Weights of a small self-supervised image encoder.
Model: 32-pixel images, widths [48, 96, 192].
Training: soap at rate 0.002, 9900 steps, batches of 256.
Data: trained on regions of photos with short descriptions (Visual Genome), 101725 training examples, 24.9 epochs.
Rows from block 3 of a small self-supervised image encoder, named by matrix and row number. Rows with one number belong to one neuron. Each number is 500 + 50 x the weight over its row's rms, rounded and kept within 0 to 999. All counts start at 0. Numbers have three digits each. After the name is the row's rms in percent of the matrix's.
After each neuron's rows are labels from the 100 images, of 14848, where the neuron reaches its highest value: "patch colour" is the nearest of a few named colours to the mean colour under the peak. Only what is clearly more common there than usual is listed. The data: regions of photos with short descriptions (Visual Genome). In brackets: how many of the 100, against the usual share in percent.
# fc1: MLP up (model.blocks.3.mlp.fc1.weight, 576x96), inputs 0-95
# fc2: MLP down (model.blocks.3.mlp.fc2.weight, 96x576, transposed), outputs 0-95

fc1.429 106:440455491518526471451562521465446472519448523438462467465536488452431534559532527470554497554495510379438495469499456436490448446402512502469504488465582521406444486466542525580456501508523462501583458518480596511517559444491463486466465420571393349480412456439426489546457454511546463414
fc2.429 095:552499519450591520470482538451505484577520443459521460472555463683514460556511594501542532581440626339450500476524444470587579475476466440537568539536487505437516449499478464523564502502448526507509445539492529469521533418415527483496580556460539553470470534517485488494546481505464477490
patch colour: white (30 vs 5.2); pink (30 vs 9.4)

fc1.360 105:547538417449404536509509443458481495567444408578518526434522418501487511525437461572512538565647466483376501481408538450454543460432514476507514485489486509386517530478489391564509430548539531531531427569522494509530466548444462469492455470565511530503471589519520477406492484472509470443
fc2.360 104:559422509492484449460484582408411469482503529429458456534450440458550474476501602536498477533473438424507423514395534521481500533507475539475454464505526479419618597479577413502459539481519443506463537476599501463463460457411545539461463481443579545528552591512475443402458481541528478471
patch colour: cyan (29 vs 1)

fc1.106 102:476342476434572472536477580499476513513552543494507389563494490491488471481541503535430524587574459455565480524407539569476433547521489499355526443530591524427443502546443462432522498514536452523522517483501504491548499511453479518535493569448495444592488457488425464556483503414387490506
fc2.106 117:504503462467456490474521501490424541483534461488536502503507462480513609474592548501503497475485575503435394503549537558491471419540654492539445483565429461564482531502491505447489550526464444517489499508418570479503497526539497469424534501592610496576504518570424459558642545592577484537
patch colour: pink (35 vs 9.4)

fc1.303 096:424422481449596433587544401514580523452541492426494566332455545511442379497467436499478485511461482493472611582494489551497479503515485535446446465496581510513474461491527565526493541544433477501515525500494556508526550481517423499515436459469536443521506582500456440476424528446466589507
fc2.303 095:450538420536510489598556419594485543456488577507536570437522531523499541542503487546493653511528550473412474563522594572472560453517426501556574519537550441477455399501538511513500515505550498496518559529570419469420546587558436459539515525531523486471562457460477550556439468509576511504
patch colour: pink (27 vs 9.4)

fc1.516 110:526454502528577527458481419416460464515524458452494489530412511482419491461529595457484319400483601452432472590386513508537513481542395558420495389506521455461543487477489518499472481520531463501526539452475536530497463447456493455440440510464412509492510462485463517520411504485513521451
fc2.516 094:525437501520505457529477538544452513442470517475493533573550471498484620463387463418510580410538538569534503538519489562494506516550436533505456457417564524607475535446489468469485502510589453529450589520459527452575582544542556553613544558501461460495600475493491430492545490602445497456
patch colour: pink (28 vs 9.4)

fc1.234 101:487514447359515503510496424492534517530419464432478508575493432509465523475544473454561505524466515525513528469458385428483474491560482490541543565561549491411531540490523521463501593478436497632476453637475505498502579477507440495540477588479495524383521543480459479500431494377530519441
fc2.234 097:382500507591531503520483513501514527618480492536447534454425437483515480506473452471539482488532494480543478440524434452507543502564500486484513559552522527460495578486454524552444513499515389422523484598552548543502540490429622550496457591492513436655449466457487470508390526559466468412
patch colour: pink (38 vs 9.4); white (25 vs 5.2)

fc1.122 088:493474463494526454524460534583547488521370446486544451433487509531444493565492523528482491482570534518398506479400542419444522587506533411491453505566458530424545554354511492486471515466458475530416490521499508536448468495500413539482437458541569568504555542407465382514529490435521463431
fc2.122 101:507502391433561522447489523470483503539503534587496520513439553651471484542536425527511566525471529455495466385439605429628637527399479565487541430501513484545554564511549509530504528554500474479428514455503505421501503496431489506500491552532516467498514575514543523532480474578533459553
patch colour: white (36 vs 5.2)

fc1.530 095:499594473462406505348478495419462458476504465501451448508566484493335478590494519486507437427444516473512455568560505484449569469429513476463530505540506460452531463531481491430559548486463576489577458440460482499522461515435509537490462505370438495481500496472401486521481493520419592488
fc2.530 104:480495428536575495491512619370521477517445567409495376481525497541543576511571443493509579463506552479525436481521541477337482478524460530531561505430471539463497537495466540506595515559519539558565518534516517547412421509457516463477486553434526534515512508600485584493516512538523494560
patch colour: brown (68 vs 32.4)

fc1.130 092:555434451438535500560471471447466521564459480496534476542512484491471533494500445568517548470464514512592502325448468503528522495444475470531571437453528570542478522461672512519484482513430506569480474563526501487573613511566469548540421612473511459481429421516478527557500491569502519445
fc2.130 093:514477471502538527494495477487516557474494511503524492533535409522568471572492490513547498485490517469545470338587447439530524447485474537521569476596507493484577543485344470525458461562553461469545483524501530591461506503479644477390508604508487520557480443472544573533443507405463513436
patch colour: pink (27 vs 9.4)

fc1.43 092:544505556420533477435492495569454433467441481612521482448485525494519378458562478568459550514527539538468553485516524431452505545558466531410555420394502484439449442496586479481472501475537457452482423466637450509436531442481542464543510506592465495521460500463500505540440443609528554550
fc2.43 080:463570495585504520515500467529577503558551544496450501489465601457481491559425566545448519499631436585551501452526453486586410526515500503512502510508554478531562531565539477513453523473556519507484619433487577543563518576450433515555447543611469591518510534486588465539592502449539486467
patch colour: brown (64 vs 32.4)

fc1.169 099:474488500495513567481561478371468505479504496515495492393487532473468561514458529483479470447492580537461501457365612558546527552459478534537490459479434500403529592521458548477480534582470468479504443608505477482564484574579523528553484543481541467585512504452502496541335451436500555495
fc2.169 094:517556517524432432564437515380518464599443530547567482555516429433518518481480481521545477481515508524432412532492343502394503487442454463482578414500549558554472662511492484543445498536511487445521547454472501529515493516541502438485492542535490510462480455444531500511391498572497498577
patch colour: pink (26 vs 9.4)

fc1.150 110:560514485489487559492501393550485463523448525482489362464515447497467445492503520489496573476559553495381510562601450485517493524554490507461503552544555518510489495601392523481504500561536518558473514450528616521569514570519469563462474528546542421508485459493501445658535515490607489580
fc2.150 117:553507531496456468467461454547474480425515513511511521424436550477452434529495480443543436498419410561462552502416570397476449528499546519548533525545575550442545507450584601522503574441485521400488549474449440547490515516505524417453474592524480606471453539430450467373516494455516526533
patch colour: grey (63 vs 36)

fc1.231 090:537347521522510479534487488496556494467511499550493496540526612457469576559512455542451387591566505480438532511460577464482373515520519472462521569458453446528445427428478485515486593456477533579440459400476435523519538461459619471468496519487515546458503396533505488454565470508506525477
fc2.231 074:530507508503409475507525417488494508457472504496582474483538519453547512408579555470539550499472458553437530481405520451489506545524515526525474647556512499428546464472461487449529495404458490460468512346473520428467524510381485480616532533567553460527471459487523505421366475512524462497
patch colour: brown (60 vs 32.4)

fc1.502 088:498454548500562509486517531577476476524422526619488453423548464494456573547590482582454495492552455508494443514472533429502443567481524459501609606525544571460479456483571500443473508475493461506542574572520574442441385520517599504523474490434475506476489534491557444471575431475387516449
fc2.502 087:519518512458421509497546622559437468428581491402562514532507533405495565509544493547521487493427447566532490496489381529546426531491493500523484492525383525496505580477499508440563532583463474594477519449607429480488489480535407426537448545448565515555555522497516530538458515574519579501
patch colour: grey (61 vs 36)

fc1.75 122:529540499351557544577529523489473527475444469523517412547500500505545503533531549597496540537576513535515507443485407520484511546520481522475490465459447622544528589452517495487470450552507489526575515418477580513513465460508486510466514501568717509428488557509456559572507572493502489520
fc2.75 112:493468549568475480570517490580444540508461500478540558544546559544470518464495541534531502549416476516510455454441488577595486473536503455537486562517470508477515487480463467416430590631546445568497510553562538535488510519569508409524395468462374422554523444431395489545432493484516466421
patch colour: white (81 vs 5.2)

fc1.31 100:360506483391523389586515546521388495481507435393489441520483435480471513500419446494591511441585488460459377481526602484471493528496507552516432459431498439428510499509539529485491418518553475522541414461473514498509510520450505485509475515527482513427500463488463534598555470531561490432
fc2.31 093:489483540471527487569556503427499575548470479486468505476423469500531622538469534509462532512573530446447572543507529393490516477536530423517483567535435449565499498499491538454476547548513478474493401442614453432462466484530568535527489504377503462575455464481361495544635564492517542491
patch colour: white (69 vs 5.2)

fc1.281 104:542438438500500472490511456417519452464490497537479478478556560474468622503511533472491525519450465571562526392420509524491563377495535517503462497437411558405556447493453512475487494548423478530460486504407541556544553494506480520485445538558560493437480473462452493495526507527474391314
fc2.281 095:464536436522454487625527423416445520636416460457504409496470453460482575524497403502499516493484501470510476491480464574477417428444492469550508561510433562535466370502517473517470485509458508537446520501530497445550508545493544559486490533526492517508492470453601577523449502420445402385
patch colour: pink (29 vs 9.4); white (25 vs 5.2)

fc1.334 093:463475474556508413521530568496534501489430499560533337504516440490470510527490509520526486516576485484399462429518528553501480435547525526585448453464450534435469420527521601447495393429560445580494571515532486468565519534423581559559485519523510489464541466541539551496547377448513485565
fc2.334 102:466437485555599538531531535451554438535503466496535437474516460503480511414403527474473481518527513460468479574411502419369612564526480514576592461542438592515526471510546536486484472533541452465545451451366467498449515517448528586490543577424476433489560505529453477504559485555473534463
patch colour: white (65 vs 5.2)

fc1.486 101:606527555537404442496532461535601447481489543560471455492505642472482459477504510463496484547599437485471512502528563461483503453512491492504383519358482483532520545490493441561504433476473522528448497468519411500474375527529593496509530398528535583456504522534508500464384490540511493547
fc2.486 093:506537421494542492514475433519531492459502432494537491410452538423537495567488529470488422521464377657532586479504527556505526542468580533549476499550546557525523583538501490456462555548487532517435443436441552551542514451533527489542365585559556455528493511521436480524414480532462549582
patch colour: black (28 vs 11.6)

fc1.283 104:475518488482416563428418414421529496489563511596508445436565496413466449578479513450511547499447493446520531559543575396519492548468511479506388464548533430420454495471562552544527521470489519440462516502568566475628465532519372475481492448529495510485486524455500500497487588488598511543
fc2.283 100:540517442509500501482523485501505559486511466538529574524481532552499455489488500475534547587498419490483514470506499417437524492471435561467534534545554478477528486519473633569575518427519439510498486455467453448537450461459372452576489587434532496544482493501501527468271441442519422541
patch colour: grey (63 vs 36)

fc1.292 085:495481392496569478660493517489542446519502419495541506555582459473549534468532545480477490454439502594498611519506489495532552503505500560499393539493468495509509530514439499627584485492500470520463534539523558630518435491499501497511480501527454491471496464506700513519492498456498421496
fc2.292 099:399519406476589533511411509433482503440477558530494469585543454382492393549444495474515503455530554541460344449506468471468502507497504376520534528424483524569490449458508426529420496529539553526506601514523526531532422457518511557460426466545472509494516546560468567468538485527511540534
patch colour: grey (65 vs 36)

fc1.559 095:542437477502529514487429490565562501532353422445515422517397472495472495512513502474469559490600528418516424463457560517483479585506516482443414474548517570479514550460554519512512510472535488495484549585500504461392511446571418520610462423529510425446513531498472449453569413413502473499
fc2.559 107:479526483503499490352474488531537516481487557621489497525481536526518510497590492576503502562488566423483434406374536388519444461380490578492480495487567522514579517553523514510534491503452445522484519510546548479446453475495546472489530550605491562538524507502493515508612486568544586404
patch colour: white (34 vs 5.2)

fc1.570 095:518489460460393468527519513499518429474454536463509428446514503458465547513514476496498428530434608557451500419449533570452449488530713504513451448464528445505455501451545489486532562464553513448539412479528541447455494428559468502511452514484468458480578452504387498540479536512415597493
fc2.570 101:483516413520571468457458549471521490559456505481572376455570442422470463517569566449584611492499394496453480418551512538579499519504497498428459508546472575481405610479505550476549495558460531586503437472503492491420440519495500530541576535469459519461559560496486573534541512516524468414
patch colour: grey (62 vs 36)

fc1.240 097:475511618648487428481452436534494540638530523520534553433584492465465442514513541455457444516443504434507531466491500504543506467482507531498493442449530463466476484511518473435459497493528472513508448462447485447571461450456474510542483601524433571582566482512434593476473401496366454559
fc2.240 098:418429471468491547502553531585418558508546492433422494553441496416411457407510488455484540554513565561491511527472467451360436532420491465556503491529489483544539468456517565489483539510503481478514522455480583505375458472410512465487612534635490500476496503443494579504489507517521567545
patch colour: brown (62 vs 32.4)

fc1.391 111:515526449404460534502511573440503506561547517443493430650445387499472423468438531529507510512568494429440485487522474470501542570495477488502436513455508455489395468517441490501529553582435516526542579504571699503478457479535470526519414477608528528512498538479458508501484487498507472462
fc2.391 120:625549498426383546450414431531554509494523487502423575515546489497554438424481541399451611541390581561437477537439456427532462520525554511520429503481522482551519427497427467512454545531548469435545470547475474538535477453545509512503553480504541580496449495510486484449467473479503607535
patch colour: white (34 vs 5.2); pink (33 vs 9.4)

fc1.126 141:494559530416559520524469496466464477545496488473514395596474458505512472450461568488560526442640564493536545467611535513518492580484476481473528496492514490458419535486498528541607521508475515521519502412522585525501497563441508553468506481618592446527500586514389540621504459509557512437
fc2.126 166:436447508398471531481473475483478489517560498531453517564426524533496444521515519333518434515471537453534587511463429521528569524449453452466499497441481517512542436541484639558458471498446551437534523464474369446530471531543524510379583560481556614531463519468541472527498504550531515512
patch colour: white (35 vs 5.2)

fc1.464 106:482518500409474446508542414515466495499512498483511486572524542665556515427520417441487544480599411503430613537522520573427523477493534370484420462504455492482467480502576513445498445450477420545527462563476524482439509445555518510412481489442520561472482508544534512623497539503525487533
fc2.464 101:528525464571560508515599522498511541458472585470560511480482485630470493495503490494568400478474399390505393515533486559549477470459442549505396460451535488486510572532482465556556482395522491470518500516501420501569612610530489511526490533565496507528440449472536488517398512461480508590
patch colour: grey (69 vs 36)

fc1.489 105:435491448535471632522552542496471480526466553611487493447467532518444546523418481461505463515526576452436432470525486480464480476514506459474395642563518563548379528551531469502492452512580478538452551429542491534596486523493583489439490597508460546536510594464521562459485550483550478460
fc2.489 106:454558455532542434513454536511352490598508490502502563511416603480479474454451537500519532467528468399540459515543515530503539516567530490514536534489472515494454575487475559426504470422539511433409458549487487544490492610498579508524452383448467473454421510518571528498374476556503475406
patch colour: black (43 vs 11.6)

fc1.350 088:477476464485543641487596528487523475562607478459468488420555465511502418465566491433459495516392423455480555514500436426487525547484468488383382527401481498474501484501516543521507470426422484571424539540480520550502458409469498477519416537516532452522517554503456479429514581481441515468
fc2.350 108:481501529500499412510533486530584448454522487505541524477535450442445480535550449475387439496528400465491558488466438470466588456467514531540576511443517568509547473535558528481518461454536578519480471503543561568482532553458515455591487582533499505509503528449580614426327495545512607475
patch colour: grey (61 vs 36)

fc1.525 091:509474506521585555493506484483518513609499562541493499496546509405603468540440535483467464336506462567424482492545466551526425548438368489461493419501508508478528440560534472553541460519526445500496504467478547498524534437469470539510452595493580487543464524584593502524495461460515426380
fc2.525 102:439573521487472520436432535544496486480484554492506465513575477460496528532552444479552633463556418608463504474581560528560503468599587480436500433502461546496408422537451496544548532604551559570428457437511500530440396484449491508499491559490470456542537429520583495487495573527531514476
patch colour: pink (25 vs 9.4)

fc1.168 109:481437467487503506581536445421484540522487455503462502479502432559551466484472409459533389548518392505528590457495500581375613410507477490464406500500569480499425442464421463500510453477487501448514498462546588506478567489528444494460481482418450451485482508479547513530631493432557449498
fc2.168 099:512455480562469593540543536499473590500518532464544513495482401455540438439498484543438546537512363504508452502466524509599454399533441461460448508537506518602512473428594486564570496402544435570511509550522490506527575529470427526582518442503510581500431587453471566495500485526486563551
patch colour: grey (64 vs 36)

fc1.28 084:544450465432559478591465529549402477438436478473473507548483488497509514522517450551539567486522484561416486458420556487589459506459431501507446539535484496447515585542483494551572528453487441513437531594591525478503522549598458501510468548500613554467361441533505386483547481431543530480
fc2.28 108:507563364550575466398526543481571539539458557604515454425524506357451497496471604512534488530495463519468510416454526495324569520471541546513458425520535548512511601511533490559525522475500460482512485480498488454423445465426526508464502493424481521487519534486540499531507499575559518476
patch colour: pink (40 vs 9.4)

fc1.147 104:545439438496474436540425445502562507510473530483444523452509497495472613510535627532478440464405489499457472664542494406573468505441549424481469500446519526439543479473560542426572482530519421484501512574510464515503646455494437531494488493493586449461506521532452518498448511555502570504
fc2.147 098:562460535482477508377473470589515498554523512590513557514506426528466532485453394478531548406594496497471490642489488503382563557477414567501485597473435513508488528524492431532508527575563545533512466575533490524538563587481433454475467488572546530541491473483546533440510517407496498467
patch colour: grey (63 vs 36)

fc1.32 103:474547508520503545522544562574487555428466471449470459604548460488517494537657435537486494446557533558430427504443525433515534495525567470457527473511431557535567474488510509500509472376506473533492491489474472473496564537443517498376478456526592375433506471540491514558456440374478523496
fc2.32 104:532584440550389453478581552377525487561558452476518509426528487555553445543444444505481483443511470472385459542498428451503573465513521501466457497554648493435550472540508525530508435439492532487460502507517496469469511552442417541446566504598423478530533451492438512589542519520463472562
patch colour: pink (32 vs 9.4)

fc1.174 099:462560439433496505520576455469545492504511493489569469406541574503477593477504446516472502344492524569485402516446524443461458511502598466545467428449496555430448536457485524455610435501473480476500490594340551485536552549543531505483487532498485495509574492463398506566498468524485540519
fc2.174 097:545523491533483474506492535429468486469385575504496419423571524556463556557471456467541524447514500458549471423506484537606552436510495573519553484576523597494529563499482585610534593505497504480589539574632495479526501452437517526411502483552434492530500477486628504534482524492450458497
patch colour: grey (69 vs 36)

fc1.397 088:456479421438521419405568487443461455517536458577529447531471484520486493533446504492532573474573531429430444540529488410436554414595490467500383486569408449519478478570535486468558470500548454535482549519522443514440486400468484501387446565480404528559459539543489532458485482555464509459
fc2.397 099:559560460498520458494549524535437494519507508505503466465455542539490598525552476570422617477421443547573481531431566542529494450610439521493488492598500412418481544467568574495530472564423496562562541498466520485477430559595671466495490507532445475507497538484516537540442515452489526506
patch colour: black (89 vs 11.6)

fc1.42 109:471505553463477509478478446492501495518514492559467454465536559450434563523564541510514467546502487505440535536533510543756461488501518319495525524514526468470496529522475504548461438507480638473456485465503581460568453530483456491440456460457522498496476514461551508589528538440517547476
fc2.42 109:475483622472463483322429528522527455438486422479546498452496530460526516514512484515526521546504468543427519540403448422489516477570412595473555491535579529508525607576451560449397524479483527478616458469441461559519536504556522477502463423446504532536486520499472452530460497498518579492
patch colour: grey (65 vs 36)

fc1.452 136:565510512503508540524658481481447507457486511489502510384453599494494508491448504598464499577503480519527486543418522519497458451491509518511366512542471538392605398530492529540431507541466438515493474552477469533492442436594522513567452444498580461521516501510464453457476488375557508567
fc2.452 099:434506377546527384524443481548468464506513427538535532471610447520552435434470435573536480483497415535564550578556526500476507575547567455575586491477495558477519492496442486531480436499499525446427627497418522528516536495486474497501516553554577434475560421509576482551520488433497448522
patch colour: white (46 vs 5.2); pink (34 vs 9.4)

fc1.94 087:536462512411548477533524559484504536477516510506531512566560537551500498502419571513574493492569565487512489439431471441496533563486499516456471540458499517545443481487576468520465564436508502455529460619470547530415528450614506510364436468578607515532478495468447412445546533420512620559
fc2.94 104:504436545544495543334494431508489568451449496566437544384558620508543497491552554480459456511491541485567475483445453507520509566593524522503515433463651474490589566522475414565479539457515462463458538477468516459523533535573467503463547515548488458467475571500561568541530531533521520468
patch colour: white (57 vs 5.2); pink (25 vs 9.4)

fc1.521 114:443495504520521501338483535527418555499505515616504505457517485519542426485493449466541469506518556496479529381560536549514602536481560482504528421516450529555430537518502500475424497514541688527555531514539562497530482519482495541478469567409465496567550620503559503525490550477478549508
fc2.521 107:412569553479537493546524458529509505578537536451525563447536478510561455517475494578511448467450558541486456352556536499433435526538497417601480525479482564484421559517498495533459483449527458465402492462458510446465540576506434529547430583388488497486465430567528474572495496445594564469
patch colour: brown (61 vs 32.4)

fc1.155 132:504514497533504513541492454507520539504452442541501400424495443482472490512429544433535465462491527444376482437504521520479546389483421439452401495436541426470385504505474520453479479497667432534504495531503454506597441516431433441422442491484495473449492490467514582425486566545463510470
fc2.155 120:531436441456557504595466512498450443591477550567508491564476583479477564497490570537499460507509405458469450597428418624482539543495565505494573450528412536453574591541548435501553572531522492573524488479577498525508510467505531544493491458362470496525530541505588498431484485487489492439
patch colour: white (79 vs 5.2)

fc1.323 113:559516546494448557486509380451565504485434525484520518539514483501524614511465553442511520563451480488499495419412513457501513487472462495505523515623642504468448490513435441501540529582478515637504518477532547561520453477504432471556461491478584442511486583422504478499630504473508551409
fc2.323 103:479544477531559556494502439432479541552459510383535472445468491585502564537439482500446493426593526512533526476481557490504414507462406556435555441577514446527500410453436493567486591500447471423422547400598526488548509476492576568549446473568455584516489484465540435481495478511451461535
patch colour: pink (28 vs 9.4)

fc1.377 078:480475477494483484522500625536468462551506528562504540607432584495494507560422529462533528608507529469556528511586484421479512563576495560452436477481403518593521424550509486529581581491573460501564544457445470455454564486571565569540411382527478480435470512501488495457460505480524513543
fc2.377 086:505581535447552586517511569528519485515521557408526496472539536482510489516495557522515419538552576419570505518472578426489549532533507424454461501470587579474497457544477570562489573519529491553488530558369421441517532562494396464436440495457476527597479499458477469555631451529460507524
patch colour: pink (27 vs 9.4)

fc1.279 101:458466526450484457466486452530476507569580364466502475355498522510456500452517459617562501491576534498432551505510465520525544517446512497458500439438520472521467516490569572490486450394463414426525499515444497467596480419467583442430472528525534517531510467567528496472621579465432511532
fc2.279 095:482465566522561463495484559489497489512481490574458512465499557498467502582468454484529581432467544389528519460529583465485571551562425473501588493495605546427360580486585463470504461435536445522517564444475460447475606553527585501520377536512493504539543509422493518504483492490432476554
patch colour: white (29 vs 5.2)

fc1.472 091:498555448495463509507532462481522456603526493539438489506481407504499469414487495499475517447556548460477521554411479478499584454490440497479403429475476539411469535467422546551475490358429476435439546528551544553483563598496428451474478510433496399477438496535486499432458412494496609450
fc2.472 091:551535504523494455460532625502534479402501442440469488490495449454545407486434533489521477438469472508514478497566572521544444438472496510483478458419435609537447534482528486473538546482570511592576512550527524415551531388442475443514502552538539523453468594518501547407423468507367467457
patch colour: pink (26 vs 9.4)

fc1.102 104:603511479470474471470510491470457527516508528535442505443548588437457472546511487500478502484511578499502447371492550436627376513516483540494613500522472511493462523542481485477408507443432504455574603450521537663551537467492442522460465518504401584516445480459499495575516473497511523528
fc2.102 093:601517502501519466520527542466487517513495499473460478432450501487405452524468524506534486486436535557501398380487531542390450456417436570474522475523507518428537575487438563527482601470469543463581587550580519432530518407426550495560495528551487481512470529528615467520525502539414460589
patch colour: grey (70 vs 36)

fc1.120 102:537469514453470504532513508421490503513453436498503419448524502491461459442462475390511481429556408405525549445384527481496393506509546548453517432433466520461404528546504492489474493525546399520511445428497571453474436501421526502432423505561505538489472573546410447455418440491553475411
fc2.120 096:493529435444536445593511526427450534483518493453526508492591514474480488557587564441437522440593556493419523412533536589540548542494574537459466546473456525475416436532533557417518537528489544485487519585477456444486486456555466535467571479509439514495470379563404520502410542560572458532
patch colour: white (26 vs 5.2)

fc1.175 083:540551526482526445519562459510447515514509424509569496481440532530377443597554516462585495483530468371445481482444495482456531513491397473534502490538518478414477504458536467535475450453446599500519489559509557447414402524561509498521455508506562448494614452441438467517480450516579620461
fc2.175 104:509556508566561572337573564541514470521405514565444559570597578610522543506464364522513458524533451561520502466465531523577518564493544496507458457531484444559538493494511503505420556499617458569497524529539472482514547487476451517455468493445538514456529531505536523505515486577538571437
patch colour: grey (66 vs 36)

fc1.522 087:505494478554491433445508486555462564441494532614445562546544491556471497587515495563503511470504611540469472508497524527450572411514445490516475431535551514549421530473590555479540554467496646540471503561574568525475433542531491461484430459447510461536457448449431441511513539566496642483
fc2.522 108:614443500519515529613464441485461538503430452467510461519581470500488468448555602508471551465630444523376525536539606523660483449495562476501525540552506474512485524476474459423562498516455492548498500519537506475533442533552473506498563534597415529453502515512534467586456484549486446511
patch colour: brown (68 vs 32.4)

fc1.520 089:491499423475382522491403501464469513473504425524488514510489381513454449523530467464535486462535501544446470463541551516566470636456477504501450453436525555537503599454462647467478488528564504537491481530522548451562493603614457491517451457509504447512491545474497489443428395400538504484
fc2.520 100:556557528493561455446459437479491478534522462535495499499474580455561424391494641551419521528548459414481532427405459490435502545483508529515534500581472534426507472529511442628552540529505477486565458516544473376492454487524503520592528502417467444532534601540543461534451524459466512524
patch colour: pink (31 vs 9.4); white (26 vs 5.2)

fc1.396 126:478497537476469433568524475459493490544465473533473422472628568445429478504478533454485493436426509456422531445525525492565531466393519415462435466520450496414516506501546444507401539469462431440538601449441586500515479375460542438469460590513438541493467499499501498460519509488409502407
fc2.396 103:382555459513458473512452473463547493513530515399507500562432451448565443558499479504363469574457546421513429507540441403567503447615477482544471518401519513507436571504428445527453500524516546499534439462476476568443482631472550538489478484528522486516527459547449434496450484497500584469
patch colour: pink (34 vs 9.4)

fc1.190 078:445531553494612471552570538529535550494482533511552461506440548530403521476478409579509501541492483506431589456409468522488597456598487402469463467517507469514477466507459463408485471473551621485570536539457531449441408435498464486556460471500507515570559527473385489517458527555469573531
fc2.190 096:492532542524551533421542587459498502452471532471385490483536517536436450518480484474514509452511465544460335402484584536552603573507560523497539365455447598480527442439483568512489543487526520509506552547524573553449439475437483492432473533436495525429544540519476569538510464521546524563
patch colour: grey (64 vs 36)

fc1.133 108:483422525491483503499533593479530526522447508480528542450529492537498458478485548455481500440539493521500547525453572512475346557534593513531510513481386511411538502548400431522492493531481484598528466397486574510494546403495683455524464516487509529503469566549467495577501493394516473489
fc2.133 101:474419477505477415560499483468470498452500446478465488539564573501463493521551465537418484514521429467532560608475491556510431597518606522535423502542475541515444492394616475445535441471452540516581472527466421442434518458468438529502610486541460501498513610518468427579517522571552475487
patch colour: pink (27 vs 9.4)

fc1.383 098:514501568541500437502467498529476502523494466432468583488551476480425545513534534358559536467475487447582439504444479487486489492502527557499538526570493559488497475470498453425499553584492481477558551445617596474617384407517593515501425504431521455484516489557516446523448483432526397554
fc2.383 088:460540479529535473601508511554450513520475458490549477543490492553470441531470404552532493461496618525489527481490476487459398523469555370544423436421589528474489474510457317426601505531458529505576571473484401487486527506443511435486520516516436428527486525516476458507419514535504497525
patch colour: grey (61 vs 36)

fc1.48 084:629555510585468601463484573520466557524469470435455566580490499536501593506548484478502512507542443467588509551484425538509619501458528470535488526522582484531465503452547482536472448498503454422528593579550443463499433454498507522550522520486501534665508520557563471519512523572572543456
fc2.48 081:516534440442477446535494438535481473419460502542413506343556476505575553553446469535584486529542340571511570503458516538456548486504507511505509462456587498558480526527519486462547518483449574461486490585501444488563565458553475519585494519571583506519491537552516516500448491513517607397
patch colour: black (36 vs 11.6)

fc1.206 088:490454430455509492539433437464489484470507507406522416501528473448491508499566588450565468538505533537573495465551501404481392384505515566459404531484490531500454435507449443595561489458500489564497430531465479546473416535454557526396497552490583435547501487481611536529485440506491586554
fc2.206 089:471497451472560526531427529550472549577497445532512526512534549453437463483545664449491552482447522534527395472446473466659452509546559422495425504421517506494514483470489511440487510517529557415507528551504527544519445474494475456500356535531461522477414512480511509533373507514477517583
patch colour: pink (27 vs 9.4); white (25 vs 5.2)

fc1.354 096:449405474533514490532541491555514479430533478495529605396439589500471557531466534434498414602413507591530516470403485477464491491528593584504525491448438561512509532460509487500487447495508467543580573508375500539573612566551483502501463507523536547457505479515549581500513581513528506430
fc2.354 077:421382525417388494467522472526519536481510473526451601485496413523435447497558521423452529489494553478513390540516474467523495471464485428535548620549486518491496516462465564513416544490472574522520529530423482471477521463484421460464559572593503491594437469502484551450493480480355510468
patch colour: grey (63 vs 36)